A small contrastive image-text model, trained from scratch.
Training: muon at rate 0.0067, 15400 steps, batches of 256.
Data: trained on photos of plants and fungi (iNaturalist), 90422 training examples, 43.6 epochs.
Rows from block 8 of the image encoder of a small contrastive image-text model, named by matrix and row number. Rows with one number belong to one neuron. Each number is 128 + 32 x the weight over its row's rms, rounded and kept within 0 to 255. All counts start at 0. Numbers have three digits each.
Before each neuron's rows are labels from the 100 images, of 14848, where the neuron reaches its largest size: "strongest on" is what is common among them. Only what is clearly more common there than usual is listed. The data: photos of plants and fungi (iNaturalist). In brackets: how many of the 100, against the usual share in percent.
# gate: MLP gate (encoder.blocks.8.mlp.gate.weight, 512x192), inputs 0-191
# fc1: MLP up (encoder.blocks.8.mlp.fc1.weight, 512x192), inputs 0-191
# fc2: MLP down (encoder.blocks.8.mlp.fc2.weight, 192x512, transposed), outputs 0-191

strongest on: class Liliopsida (25 vs 9.2)
gate.243:083136168143110117155071148133136111106119130166150173124130095081163199111100165204182109105143116186084131156099143130139154111114143196126137104150105133111101115165113108098103155130113139140145151108097150083064096198208164114119123142097078092090144116118134085160126161150189085184168134160133118110119210123174154135139107090100142136127132167124146125077142147088134133135161090157149124146156100142086125109171181107119142063077070137171108167131091161105160109165133123112099063077194134123094083142107169136070093143117152126232144162139144144156111144166091156126
fc1.243:127092137086154099110160116220141136162153156146160127155156191119173104110164152124167181118146133159076122157079123120146118158135126162125179102085150105168158122132126095067066121151174139131118125109165140137093191131178175148105114111100126129053166138119125098120124182059124105165148129098120114102157153144090170140172111139129137176067124135154136162115096137118082144143141139090143132156128185120142202158150140125059145044107142134178132154187138073073151140121117183127107142145137185110098112132195142129182144103105207101130179105205132139157141168124103082137
fc2.243:052120136092154103165136108075114137172188099155160147124046144074155148160119150176168099141096108080160132134095068125149096159152137126090097130183077147109088144061102175110157101105094119131187133168148082090107096096127212153096161178138116090057130125121113145121055134132097120160138128140131137122104126121076068124104170120136111107138127131089074204126140130109162157120119160144130139118110115096122155137144113137209158192117115160133124183119135178146144156108136192162135134100131147073126152072175156157148078134102211153130065130107147128082126121142124106151

strongest on: order Asterales (38 vs 11); family: Asteraceae (38 vs 10.7)
gate.291:187133141121172156089081063105104120121129134151133119166083208163085132092162133152130113117120150072113142086123184140152116140068078160122135082193063141113179097107118136130123139109153069117133158106106084135138136180073160167188161093144148085146089126131148103144120117172166146095164090206111208155146167118150129130107120117157141131148094066104078139070125123124180091129120111077160147123121094158135094108101105077092101132125058161123155102144133171169113073124134134157099115147164121154146051170143113142072039129096145132086170098112103114102096126149120114118
fc1.291:183146127137167071129140125118179120125158126129122111221156139144162085197132111078100123114135123141075187138127144097139155133125142124101162163053091112142095086150099134102154144102144142079140098114110164159100168127132098103109137109152133183099080112124144136136088139167132125142251131102138143116196153141168101108174108166089099116156106174134117170112094161158137141081105125177106118127086163108087113133153133146230100156111114174127130172162134099091177077134210115129091099163140120182181104125116103132195140127163139129122151155151072181129074167145148099149
fc2.291:115115109111129144149116179152124135157131119100147128153105190157152176113104172145148082066190117136140158156087100083113112147117142156133088093139077121141087163151122121109083080154116162131057145084166119101180029150131159101174102086184126172105120148090106121072111101126130134134149125182112136214171114154125163150148095123126149115058136069138119115114139117174119149138169117143134126129104172126130139085126129089116144147127129140119096085117113083147121101163067130160044132118163102062168123152086116094156078117164076117135074158143113124141184122032121196181

strongest on: class Liliopsida (28 vs 9.2)
gate.490:129105122108119123158086131147090127169155112135150089145080148147142121155112140171142136125149122201108144102063152098086115117150138109117131095113082154136158143143129112125136099159171109147133114166144115100104130118130099114135064089079155120049070109171117119190083159159208106097120180146137196108113127123101108048114112126113189125130112194096130155121058168172151087071104172058138113155126151132183118131110113191108179105118075071104070100083148165148140136189144107144098152183180143155137189112170121135097166155139116142145137112049067108131114099111132161148
fc1.490:146157124142127158086113125121100148172105059171080164086158084156139083162134141108119117148157121082103124070154130073124155133129123141186133119068074109056148166095129142089130126092163126140155112186115116086162154136136149097140126073112143090114167124165196118079078128165128171110121137158118156143070111189098160123174120055084163182168126148146155104109115086172107107098117112137084146093100137126118123063084087167138145089130065135203087108089109085051137135121136126111117156083187128166148120149192194100128122143146164137091117154148061144129141123168144121148
fc2.490:084089118127130143147080152164087135122132075114167054113185164099114073143150170090133091104109157126165110096102129099169141132126203164128152170090090113143146152107145142142141098123108073170123122157148113070161133148132090152124115158171143082182130068122162087117073171103145136135099081086166092167097097076093152131170147185160114141125102085134095114128155114133111165112093133101108122161167096157156134101133099137156145126184093123165181134136112163117117120167165119119134112033170108035132194125162173169175073161132191110119127134077129167126124055138110101109

strongest on: class Liliopsida (27 vs 9.2)
gate.204:098159046118125093121140188102174125101124113125127166145174118121130131110148174146111112107089165141129078098133133108113183162131130183158178106156137087129119147104065115109152128171128097104118172143088128069147099160049121141089150132114142132186127084114149145104170170156165115140156112152136103037091144086131133088136079145089141117155082085187127202122122160140155153114141140144103139171125129088071152087190137151138096133143117134105084105167114105188162131120138108104081104138128143059156129039164072174163149152114114164112140155200157099100102154142175128053
fc1.204:133145180099138130102128111112133095088120147149115182076137145164089159107195081108112123113210110130165182137189140082163106140109123120138110144152060095106003147061161157146108139079195157128107108087140156146111075122110118168127167107114137113102149113105098119092173127130109107198145156138119133077109148098144131124085176119095154100147112136173120113144117060081102066129151067134119168146175069077114093093102167165093152147194155111157121132114092109114128142130133122101154119146162148112124069092145120131107069145056111154093140141140106137176125129058137159126
fc2.204:135118156105159145126108147152131092134124122072171139122175164169102121159143100135058166135128125138156112106140131115167092140140137144122198157156144066135204148082086053151068105110152047067184120102154186154167155111131115082174149094132152109125170146169115154090113100201174120114156102148131123133178092110119131088137127092140125157145124097129117096161108156156116140148142170085137139144119156128091131105046148113136126142212156173127116072056116092148071165168183073098114079140136146107116140118159105170107100138070124080085114156150160126124147133119097207151

strongest on: order Asterales (30 vs 11); family: Asteraceae (30 vs 10.7)
gate.317:160094094144147098138109091135112054118176120148138121057157117123136143151137160200129135144118134127117104121103113094107088107123081075143049164141160089087148129096152097082089136151104138127159149138167182137156132158166112142170114148121172110150152203178113109120101127181067154109067100141148143195122159136097130105124126119153117081115097097127106156081120072125098089166188176140167147086067144133142108186125074138129199116038134157107163126093156149092139121190084093105146131141176138128189146130130070182143167110144156177156136136159101085118102136169126182128
fc1.317:102126144103206081121156131172096135132135179211133136030120157130139101138166097150070128155131139120149102146121143160157097163051146118144149061149159143092115096087107169083102154146128152167148152174061107178089071161061117149124149155094149167140135104116140111163140077133110109165089101041177085183062088107139132124144102109148088123127100170122133103080134160203112187110110166138145143146115143137101121083151141105152192090104087154178075095108139151145127072096154125172139142127090123149124130176102151115097146151107120104140144123154141070122151150142100153115
fc2.317:114132107130105073179103102109198139078143079187111140165124084105120145136119088107107156079124200108130087167146089154173122099105148151141142163092142132145112144161160101119126117089132117121084187152215120164169066080102149071120187142143147119119125102124103075130124119119141134144109062115146150132095146111149087107103105153120153141157124112191053097135113180124108154206051109204171137100103159124151118157068129099175107137166156096194138154173126116140103088077137130162080142122155130112159114149149094171145129196155148103145165172156112109153146146067106161132

strongest on: class Liliopsida (29 vs 9.2)
gate.157:117147124172093199110163188147089102062183172134112122121148100149076147138110150164147132139103096114160108126139112086167136159167134135113077102073152109123125095132082135147127129100138154076114125219090129085115078089142140079105070125073139094065128131132194177085047150126102146152092077146109105112073204067188103146127167117157135089125084080106125141110089106100144156078184138136133125106119104066081111179133083064106129108127126116129149104108094129130155103140072123156129108071127169141065093130088127109114120117139092143109065107105105146103110121151106136119
fc1.157:107203108124121165148084137193092149092193126100119121146194133115141097103171163151100118134082136086146134096159054066128088099141152164145141155127129175110124175071069136104159144115112131119143120127159156136133070142159103138147162180156135095156116129115118127170099120107102157100146151074146093198139139136121140104117128118106115129123023084097109103072146123168109152218169130096152153107138140143179114131116094165097100101135159123161079179173137073060064140174122081132142121101149170173151125128116079139081088098098105121131169134092124173204134123142152157102
fc2.157:114149108090147132115128152147159106081124123109152089120126169160086159126155105116053097104219103163141117143157152124129131136100167136092108091127161158120147100081140062095102133124141098194098094097183211141156129171144157135116149134127120138113129111096175121156167114056194121085171127104177139137115203175132195094121107170062103145129149104176170109141099188178170098112089183104082098156131190091134121153115127126118156098119151135170147132154104141117129202149153202146120141121115086086190099179124121127149098106078161151132117084123149133161163104149166084153

strongest on: order Asterales (28 vs 11); family: Asteraceae (27 vs 10.7)
gate.44:090102170114119144133089097123135107143115110189110157109120140124179145137167154125127093059111134107147194079122123113141197087080135151109208076057101109079099132107162112107143155125157124125138135106082109202116149100084153193130125160078114130114140125131135118126125157137078129109113119119145066078115122089168162109132108118132114122072143124123134105118100061173178110121186147142155119089104134114075212103120125118064117199132132130152094163137156128140135081097169132152114179143132115116162145145186113113075176176194160131098144162152108152161110111201210185105
fc1.44:094103095112086170121055129162174156083116146166161121140108161137136093161150131130112153110057068069080132150154162082137167113145185119150101124102120109123085150143132145165135101130160096106147151023116097118155103114128125099120120096118136124124114130136098135151160135091121163123124197189145104124124118139164106168114155103111110136157099157091179149136141141143132103130121207126079120158175163042123143124118108124157147110182101111136147145168127142182154137160143102142128144125058139126176187114123064212124223125087190086132187084132168169185154116160089126111
fc2.44:166195116076089125164157140131104129123113145075133094110158059099125102155121197159141147087066147170113120141167107139149181140129153098160160184116155147096152151118126153140151160062119095133113122101121108085217128116140066110125112154118121098126128150178131185147103086126133187119149128173177106097076118124087120077159163135123194138184146145104140125120095083159130137177136151148182128097128117094153087111172115127098126155124196135152114159106212067144079106178164112152115125109087137116077150134118123173121176155123101143123110238169177152104098148159133129172

strongest on: order Asterales (28 vs 11); family: Asteraceae (28 vs 10.7)
gate.148:148157149133118116134149134109124172101090100163132129129112106120178175182118105110125175103123118115092131173152131137120143115179063128156117160119146134168066160150103179123115185127151099123169050099169066153119115150157196114144116133126119145131172155132117112107141127070079136151140169160143166153187096149157132161087055113124129157125107102097052124065118054153121099138140122156097183174115094058147115100149056143130141149171160176146145155124136163078151085114076084146094119154110113132138122118050135065091132145092105161188172103127083177134167187182134110125
fc1.148:150085118151149078128156002154126143118137105221117159171184174093090109128136119169119208100137116139117111094178137081124134129167144084155144173157158174120126141171102149140130090112101076131111162155128159159161129127121174130147165147154177111087104124236087088101129137129100168096104130115112106148105177147118109173092171064174108105077114110084106123162088104166157152099129165136152163146178166169120173144172160145125149129122111094125094135100116128082125090140094083102158101097167161170099099119173088096132130189112127154143101093136146137167110142152127178099
fc2.148:095107178105136136124107122156150103144179093083115134162163177175136149101066162129120102143166133123043131149116126071179110049095123132141124114117143090201129124143157118104126140124090138144147125077141115166136124154190191111162149123124169128147134125117161129150138170174138095138178127179147134154121103132106088102126133179108142153126177167198124080215133133107077126163097099208160129127099148081137157112103203147103102186132119148171107164115116044182113116108117165094101119108202169101169123167190139127137076093115134113162138128122075111165109094111169134158

strongest on: order Asterales (27 vs 11); family: Asteraceae (27 vs 10.7)
gate.191:076107158085047148078087170125103148143140086184137124076089126111096095137183169112126133164136129151107060132145120127099116172127186151078108112081137125173119123064152144122120116110099063165109111103095115135163162149119150115086172168161162136111133030135111114127117101136167109162177165157120129184181111146146143116093139108104122169105190109106167165106129137141184107183149128111191095157127150174171096137138093174142102111181116156133114196173137142128112149117092135137118122154156085119128122169142129084196153159060133086196161110121115146095169163183154083112
fc1.191:161126076144155142125135200082163171077141169081115137153187177122125113108084090166080116119101122152031107188167157136120141167076089126124176143187083123121130091087127142178108105123143161121166136099144108115051184128140087098136086169135082101128095130131117099116173100128126134125135141114143124091147108135109181082066178109154141111142085145157118121093140057175121127056151118173131074124095134129146119077097158051193092146150100161141123150186095158185118155143129139140137116111159140101153141111090137169095090141162132190119130154154116129192132178149136156105
fc2.191:130121128135077206193125170117096085143102180121096156119096146165138180086141152090130151150167135073114126133118159075142099087121142148131167113118178092103139154163112171134149106165063172138124106101156113057091099155139070119124086122160153141071122087144170196111123145078072130140153112157170161137103123126154140127113165076172145103103075113157107130134206184105151101116175116112046152140120093093144121115170121150100149180122153130159100128137154136132100077154125149170140170097108153193132171087143124124084184122128171103125155097184189198084139140123180150117

strongest on: order Asterales (34 vs 11); family: Asteraceae (32 vs 10.7)
gate.281:137093130109166134133107206119073143134134119168066124147088111164099097121134152118112149138117135133192136112122119104160083090149143095100120203223125127086139124124116076115071152120194108101096127119177106140148097147125174123094124115177059102100141168080048132130106169132158143159156108124165130160136177138185113131151138128168121165102158102164051081106153137095047181131129109051171174113114150132073154157115062152169153151148105151155154110144130154139125082140112091100145113134155078141125157133133050155089130099151153159085158107146108160148122138157095140190
fc1.281:123141165095184096147169132084111143127095117186119148106107143113122144113134135137116150109135112163144126128135117157119199134158110122099109129104113101136148163104083108090128115107114140091075151167051071093115159098139111093083096140092201140120147188154179169114096114137147107142120128101103182077174123144183107156112128122106152161087093096164125139125167130070162163190154123125056074129145119180071162105153101163146115172141165087074111126109104107121125067170143172163214137057118144140105142114120101077149153065096088214099149167164113166095172101150172115099
fc2.281:165097172095149132124167131130073141095121122107102088138095077164161145145112150120109137183132158191204135071198106098076115128107144154139123155123153109133157170104119102168154118125127113156136087088088149130130209103156092111120136064146153151139148126152144130131158115089111126130052108127170107151106124127146073109188119148172122174172112123148168101157084103085121106162113167165168106064090131023099132111174140156104128148086139168163100125141152135148111153112108108125164132098170126036194142111103142140056146098116125138103149159078123052140136192147117105072