config.toml
image_size = 64
color_jitter = 0.1
tokenizer = "word"
encoder_mlp_ratio = 2.67
encoder_layer_scale_init = 0.1
encoder_patch_size = [4, 4]
encoder_depths = [4, 4, 4]
text_encoder_causal = false
text_encoder_activation = "swiglu"
adamw_lr_other_params = 0.0016
weight_decay = 0.01
Rows from block 2 of the text encoder of a small contrastive image-text model, named by matrix and row number. Rows with one number belong to one neuron. Each number is 200 + 40 x the weight over its row's rms, rounded and kept within 0 to 999. All counts start at 0. After the name is the row's rms in percent of the matrix's.
After each neuron's rows are labels from the 100 texts, of 14848, where the neuron reaches its largest size: "tokens" is the input token at the peak. Only what is clearly more common there than usual is listed. The data: photos of plants and fungi (iNaturalist). In brackets: how many of the 100, against the usual share in percent.
# gate: MLP gate (text_encoder.blocks.2.mlp.gate.weight, 256x128), inputs 0-127
# fc1: MLP up (text_encoder.blocks.2.mlp.fc1.weight, 256x128), inputs 0-127
# fc2: MLP down (text_encoder.blocks.2.mlp.fc2.weight, 128x256, transposed), outputs 0-127

gate.30,081,215,220,226,160,187,205,203,190,170,219,259,128,233,222,164,172,132,213,209,185,144,291,236,182,151,306,224,271,126,262,173,218,228,131,211,235,176,214,238,222,221,216,123,221,184,204,154,216,195,185,229,178,148,169,232,229,271,170,203,230,200,162,199,194,181,153,168,149,175,161,197,123,237,281,158,187,235,279,261,229,233,225,186,252,114,156,133,176,123,224,188,242,234,161,250,236,127,190,191,172,207,182,219,204,236,166,157,227,225,166,247,229,268,253,153,228,244,175,198,177,184,183,199,234,158,164,220,201
fc1.30,082,173,218,151,214,244,219,180,214,261,261,116,210,195,196,226,158,250,198,171,256,163,194,170,239,292,202,161,238,166,225,236,277,260,199,114,213,232,130,124,236,137,123,174,155,157,148,299,188,170,182,197,193,195,212,223,244,149,170,176,197,209,171,281,192,196,200,184,137,263,189,225,158,166,213,182,218,137,189,234,155,178,264,168,171,225,229,206,239,285,189,171,161,152,209,180,201,206,280,163,206,193,126,191,217,223,221,225,211,210,288,143,178,181,193,272,207,169,217,178,209,207,188,223,221,188,206,235,132
fc2.30,074,193,211,181,252,184,203,155,176,203,295,183,198,245,190,234,190,289,136,147,270,208,195,210,213,259,198,205,199,258,209,207,135,191,104,214,165,238,214,154,280,181,209,239,94,188,134,157,141,186,212,187,224,178,253,234,257,183,135,271,245,202,135,210,231,230,202,157,184,272,207,227,161,111,134,248,200,220,171,192,146,156,235,200,207,182,254,172,157,234,249,200,185,223,182,193,170,286,138,146,219,161,233,195,248,199,185,255,241,169,220,232,197,229,215,255,143,245,189,206,157,180,226,176,198,177,171,196,189
tokens: "campion" (32 vs 0); "shaggy" (30 vs 0); "sulphur" (20 vs 0); "tall" (18 vs 0)

gate.217,100,207,163,156,231,230,200,159,235,175,200,208,257,184,153,213,129,247,263,167,165,230,203,204,217,170,233,147,188,181,186,226,213,187,177,269,238,230,201,172,285,218,182,161,182,199,201,154,230,254,111,206,120,230,174,164,156,230,190,190,244,250,128,240,164,246,194,252,243,158,194,165,185,117,299,181,230,226,204,174,245,168,199,196,257,179,192,255,174,173,235,177,240,217,271,195,170,139,246,122,151,183,141,253,186,191,187,179,174,160,307,131,267,192,181,200,162,202,167,178,185,171,167,172,224,220,218,294,223
fc1.217,104,182,156,236,212,189,214,212,257,217,185,191,210,168,210,207,224,257,236,227,164,173,150,200,225,164,202,216,191,197,131,188,184,147,191,156,225,263,176,228,251,233,218,204,253,235,240,171,186,273,64,163,150,258,284,199,132,182,164,224,198,222,227,144,166,146,232,204,187,174,220,153,224,123,227,164,215,144,193,236,148,209,294,261,195,230,157,240,207,286,179,254,218,238,181,245,248,209,199,180,158,164,145,213,254,193,121,203,175,157,264,146,195,203,218,210,205,181,204,182,145,164,247,143,180,218,183,239,297
fc2.217,112,158,148,258,242,194,178,136,215,219,150,203,208,221,142,225,180,197,222,231,194,196,198,155,225,233,282,262,218,197,159,213,262,181,246,219,233,251,242,145,219,184,239,194,212,277,214,152,163,235,157,207,127,209,167,195,112,198,156,179,147,238,173,173,225,187,257,255,196,170,130,169,229,92,247,191,268,202,149,193,121,220,216,239,232,219,177,171,212,233,226,222,219,244,189,181,257,194,251,175,191,126,208,197,233,181,127,161,136,221,224,155,244,216,97,242,189,200,185,228,204,125,238,163,245,238,201,260,228
tokens: ")" (100 vs 5.7)

gate.39,104,239,83,167,188,188,219,242,184,261,163,211,170,243,212,209,285,182,224,197,198,198,246,191,166,158,147,220,184,180,164,164,219,170,166,228,266,231,233,265,266,219,162,218,254,196,263,225,294,222,184,188,188,207,139,199,192,246,203,215,174,218,265,216,277,189,206,190,229,147,207,221,262,219,256,243,204,187,268,195,158,205,178,221,209,142,191,210,243,159,128,139,179,198,115,188,261,128,185,226,233,235,142,262,184,245,192,162,194,166,144,179,219,198,208,164,202,246,196,190,188,142,130,128,205,223,96,216,189
fc1.39,107,158,218,187,129,186,257,161,195,164,217,171,140,233,185,173,183,182,151,162,162,208,203,190,198,174,153,210,239,138,195,158,185,243,235,204,261,178,174,189,227,179,213,251,196,303,222,205,226,185,192,218,200,164,268,165,269,243,236,217,210,136,188,198,221,238,256,190,242,296,157,275,167,261,189,128,218,181,199,182,187,108,197,227,110,179,185,226,270,177,209,174,209,211,216,205,188,112,195,147,217,119,166,173,210,231,269,196,121,236,183,189,261,264,201,171,295,238,221,191,219,220,172,211,256,221,204,216,128
fc2.39,106,172,195,238,132,194,205,192,139,172,201,218,144,245,278,233,192,196,148,108,140,229,181,155,192,272,185,177,206,236,168,238,192,227,167,244,246,168,214,139,172,224,147,273,185,230,207,195,313,191,167,193,193,215,228,229,256,195,180,221,234,159,190,132,214,273,223,160,177,293,161,212,183,205,227,194,267,200,227,162,147,161,178,163,195,253,220,241,204,222,171,144,204,167,200,114,213,133,229,179,177,154,199,243,180,214,242,257,125,220,185,209,186,243,183,231,231,262,196,206,169,208,226,330,169,218,168,162,170
tokens: "sempervirens" (34 vs 0); "canadensis" (24 vs 0.1); "obtusifolius" (21 vs 0); "trifolium" (21 vs 0.1)

gate.43,097,200,161,233,237,175,193,214,277,248,214,294,146,182,238,201,271,143,200,240,275,161,132,177,172,200,180,213,111,177,304,207,277,96,199,199,182,198,217,223,212,186,240,182,106,202,201,232,163,217,176,164,195,209,181,221,197,193,139,227,114,240,283,237,174,200,138,194,162,156,202,206,189,159,243,197,235,162,145,155,238,224,170,190,196,98,173,251,213,237,155,204,235,194,222,262,256,193,197,231,203,183,162,180,216,190,177,242,208,197,254,171,209,191,255,222,189,220,278,180,199,218,161,192,182,144,247,150,202
fc1.43,091,145,276,169,234,164,215,247,185,212,211,194,185,301,199,203,204,210,202,182,154,231,224,283,170,213,198,226,236,288,168,258,217,203,268,258,164,241,152,176,235,139,202,157,179,240,172,236,212,162,186,247,179,231,148,102,224,197,275,231,144,195,226,180,197,208,130,165,146,246,219,234,180,225,147,147,228,221,169,201,275,229,183,264,196,266,193,192,184,168,174,248,174,240,165,195,161,235,205,177,173,177,162,288,118,156,221,163,204,158,235,233,240,158,166,221,158,214,244,156,148,202,140,152,224,241,185,157,158
fc2.43,089,214,200,233,194,183,206,236,181,232,222,180,156,273,178,198,195,211,137,249,135,202,199,275,253,264,207,241,200,237,145,189,256,185,275,157,257,241,99,144,165,223,236,226,161,226,158,180,236,171,218,119,203,232,195,168,178,195,241,204,180,206,170,153,211,264,147,201,151,204,174,264,259,239,171,255,220,233,186,175,189,244,137,241,197,267,211,181,247,187,137,208,202,167,111,154,158,177,196,196,237,223,240,224,126,125,164,146,150,233,212,228,233,192,188,222,125,223,227,170,168,172,186,239,232,295,154,193,232
tokens: "-" (100 vs 1.4)

gate.167,047,166,158,238,267,263,201,179,200,239,231,281,181,167,216,195,205,130,224,176,258,163,182,188,177,223,290,167,144,201,198,189,173,243,219,202,135,253,296,184,270,183,187,267,216,213,198,230,156,157,224,240,200,124,202,114,215,233,179,179,175,151,287,184,181,287,216,160,213,203,197,204,176,226,249,156,255,86,250,185,219,132,198,172,151,244,241,197,166,164,218,165,176,210,196,190,232,144,180,218,175,203,136,241,215,235,193,268,194,172,167,171,244,203,192,190,210,173,210,225,133,156,168,190,267,207,178,237,134
fc1.167,049,226,172,176,226,163,182,173,244,260,218,251,211,187,192,237,223,190,316,183,182,181,204,231,208,246,208,171,190,166,261,173,228,256,204,234,140,229,300,204,210,199,274,246,271,195,164,115,212,272,225,200,136,131,160,184,181,234,155,187,165,179,156,310,179,189,149,102,241,216,205,192,188,204,166,144,158,161,244,180,235,204,159,187,213,218,179,153,176,204,152,250,228,205,209,169,268,223,146,230,197,249,215,202,208,157,215,227,266,264,174,182,190,226,214,133,182,139,216,207,166,173,252,220,169,143,237,128,187
fc2.167,040,235,176,198,181,159,193,162,135,252,216,240,261,244,163,256,210,174,147,129,225,245,142,166,220,227,141,176,220,225,222,201,261,181,235,197,238,151,250,232,172,265,186,257,193,140,178,204,222,232,188,187,191,164,137,193,213,254,217,177,143,208,160,255,188,252,132,171,245,177,157,137,192,243,156,258,189,154,291,216,189,182,160,221,182,299,191,186,168,235,177,307,237,221,245,187,207,195,217,156,165,233,189,297,230,166,210,228,205,251,170,227,138,249,142,137,172,189,202,140,236,198,181,167,130,175,207,190,203
tokens: "green" (57 vs 0); "tremuloides" (34 vs 0); "western" (9 vs 0)

gate.102,103,214,247,239,231,253,139,178,194,179,154,260,193,178,241,136,218,235,234,173,213,168,176,245,153,185,183,213,225,194,138,201,233,180,214,183,143,165,187,215,269,196,245,169,161,213,199,166,198,209,171,241,187,188,221,223,132,238,177,151,210,184,220,158,182,281,259,216,153,216,173,169,188,116,276,213,304,164,187,274,259,236,298,241,185,226,250,286,193,184,164,140,235,230,178,241,178,119,162,235,185,165,134,213,197,222,149,278,163,145,209,166,196,157,185,238,195,207,181,241,226,228,189,115,213,148,149,173,192
fc1.102,107,243,134,190,174,173,188,242,268,208,207,223,191,172,138,270,197,253,279,177,184,248,150,190,215,253,240,236,176,190,219,181,228,278,199,226,219,226,194,161,237,173,210,141,237,317,270,119,176,258,200,177,104,206,165,138,236,144,216,197,210,211,123,197,224,134,194,219,211,189,196,197,220,155,199,214,144,168,186,158,189,247,188,218,240,186,152,177,125,169,253,223,248,246,224,231,196,207,222,104,178,147,216,208,204,133,205,139,203,155,255,185,173,207,254,233,178,198,202,130,227,147,259,174,189,224,202,215,252
fc2.102,105,210,145,265,209,226,168,201,216,154,174,190,183,240,119,299,186,238,205,199,176,235,200,184,261,272,194,248,191,268,160,271,253,190,212,158,240,201,215,122,199,175,226,182,214,239,173,162,143,255,207,171,99,165,152,209,181,170,215,206,185,161,117,180,242,194,175,249,241,195,168,121,240,137,168,203,229,236,182,168,140,185,206,231,225,294,225,160,219,239,175,256,216,239,186,218,280,190,225,154,194,106,204,194,229,153,217,203,176,250,213,180,254,216,161,210,198,194,223,147,263,156,205,123,193,206,176,252,238
tokens: ")" (67 vs 5.7); "jumping" (33 vs 0)

gate.254,109,194,246,222,209,130,214,207,238,270,292,248,225,205,132,169,132,209,163,176,226,135,153,192,236,164,184,136,186,137,228,145,116,120,195,270,186,166,236,135,186,223,215,197,201,283,233,172,254,218,225,195,266,271,184,188,218,273,165,171,229,214,198,200,239,236,169,195,164,189,210,206,167,180,209,170,235,134,217,198,191,185,184,123,228,163,299,207,135,200,208,177,156,197,192,281,215,164,239,146,201,166,179,209,202,236,187,237,234,169,189,232,172,212,246,186,298,229,159,136,197,204,183,243,185,195,244,265,187
fc1.254,116,173,225,263,178,222,166,247,234,236,243,259,173,202,165,278,178,194,182,226,245,121,152,181,168,205,193,136,105,168,202,163,119,200,204,237,215,159,279,133,181,160,227,213,215,255,244,160,235,212,233,172,231,283,191,158,204,254,166,149,211,207,202,264,267,169,247,176,154,225,243,201,138,197,177,251,219,93,216,170,183,147,191,124,167,185,291,154,209,190,263,230,163,188,255,236,187,239,222,155,199,215,191,185,212,237,257,196,227,195,159,243,188,151,232,217,270,191,186,158,180,168,184,247,199,152,216,213,193
fc2.254,126,167,173,167,198,214,215,164,245,236,261,174,212,234,176,214,198,189,262,174,237,181,216,152,194,142,133,94,270,158,235,190,160,218,171,238,155,184,214,203,132,191,213,191,219,204,232,213,173,219,256,205,137,199,137,140,224,276,193,152,180,246,169,243,254,168,180,125,180,195,199,120,167,175,186,243,240,141,192,214,141,193,157,145,222,174,203,180,193,178,251,201,209,187,227,269,220,168,183,204,123,161,121,251,224,257,259,218,287,200,183,261,168,233,248,229,182,230,275,205,209,233,263,254,246,144,249,212,234
tokens: "-" (100 vs 1.4)

gate.142,115,159,192,230,258,178,175,246,112,200,166,243,290,170,251,189,173,162,176,181,203,278,273,141,113,276,212,143,215,187,276,233,167,207,146,198,222,240,218,229,198,195,246,184,217,185,172,231,226,174,116,228,144,198,218,268,168,159,207,205,218,187,266,196,218,246,166,238,244,228,237,235,138,195,209,187,246,224,174,188,211,144,164,187,211,161,281,192,134,229,230,188,180,262,168,197,179,148,194,234,188,264,190,168,224,162,171,266,106,190,207,177,197,157,196,191,241,230,147,250,166,230,124,250,198,250,201,170,158
fc1.142,109,235,184,205,250,216,155,213,206,230,159,222,153,211,135,151,285,248,246,193,199,173,220,107,202,152,214,206,209,188,243,226,95,151,231,218,251,127,201,218,247,163,226,240,240,214,215,203,210,159,232,266,198,211,165,182,212,186,164,223,233,171,255,208,199,258,238,190,201,108,193,226,107,146,253,219,207,187,224,246,220,220,187,203,207,235,181,209,174,117,235,138,175,237,206,117,230,209,177,201,250,229,292,199,230,108,234,257,167,230,208,177,122,207,182,136,179,151,212,230,138,216,209,198,276,233,166,203,219
fc2.142,109,175,201,234,209,220,161,202,234,199,242,240,231,282,191,123,309,178,209,231,184,179,227,124,182,211,231,152,204,177,240,122,154,186,151,204,188,200,159,238,279,152,248,250,183,172,216,247,137,211,214,177,247,190,148,206,171,190,175,260,209,190,343,258,210,246,235,154,200,180,194,263,154,175,202,225,253,244,212,222,214,164,180,207,181,254,182,180,170,83,260,137,182,191,192,160,148,175,209,199,215,195,224,203,183,180,222,185,227,182,202,180,176,225,184,193,195,149,191,154,93,225,209,204,243,229,211,133,270
tokens: "green" (57 vs 0); "amur" (33 vs 0); "witch" (10 vs 0)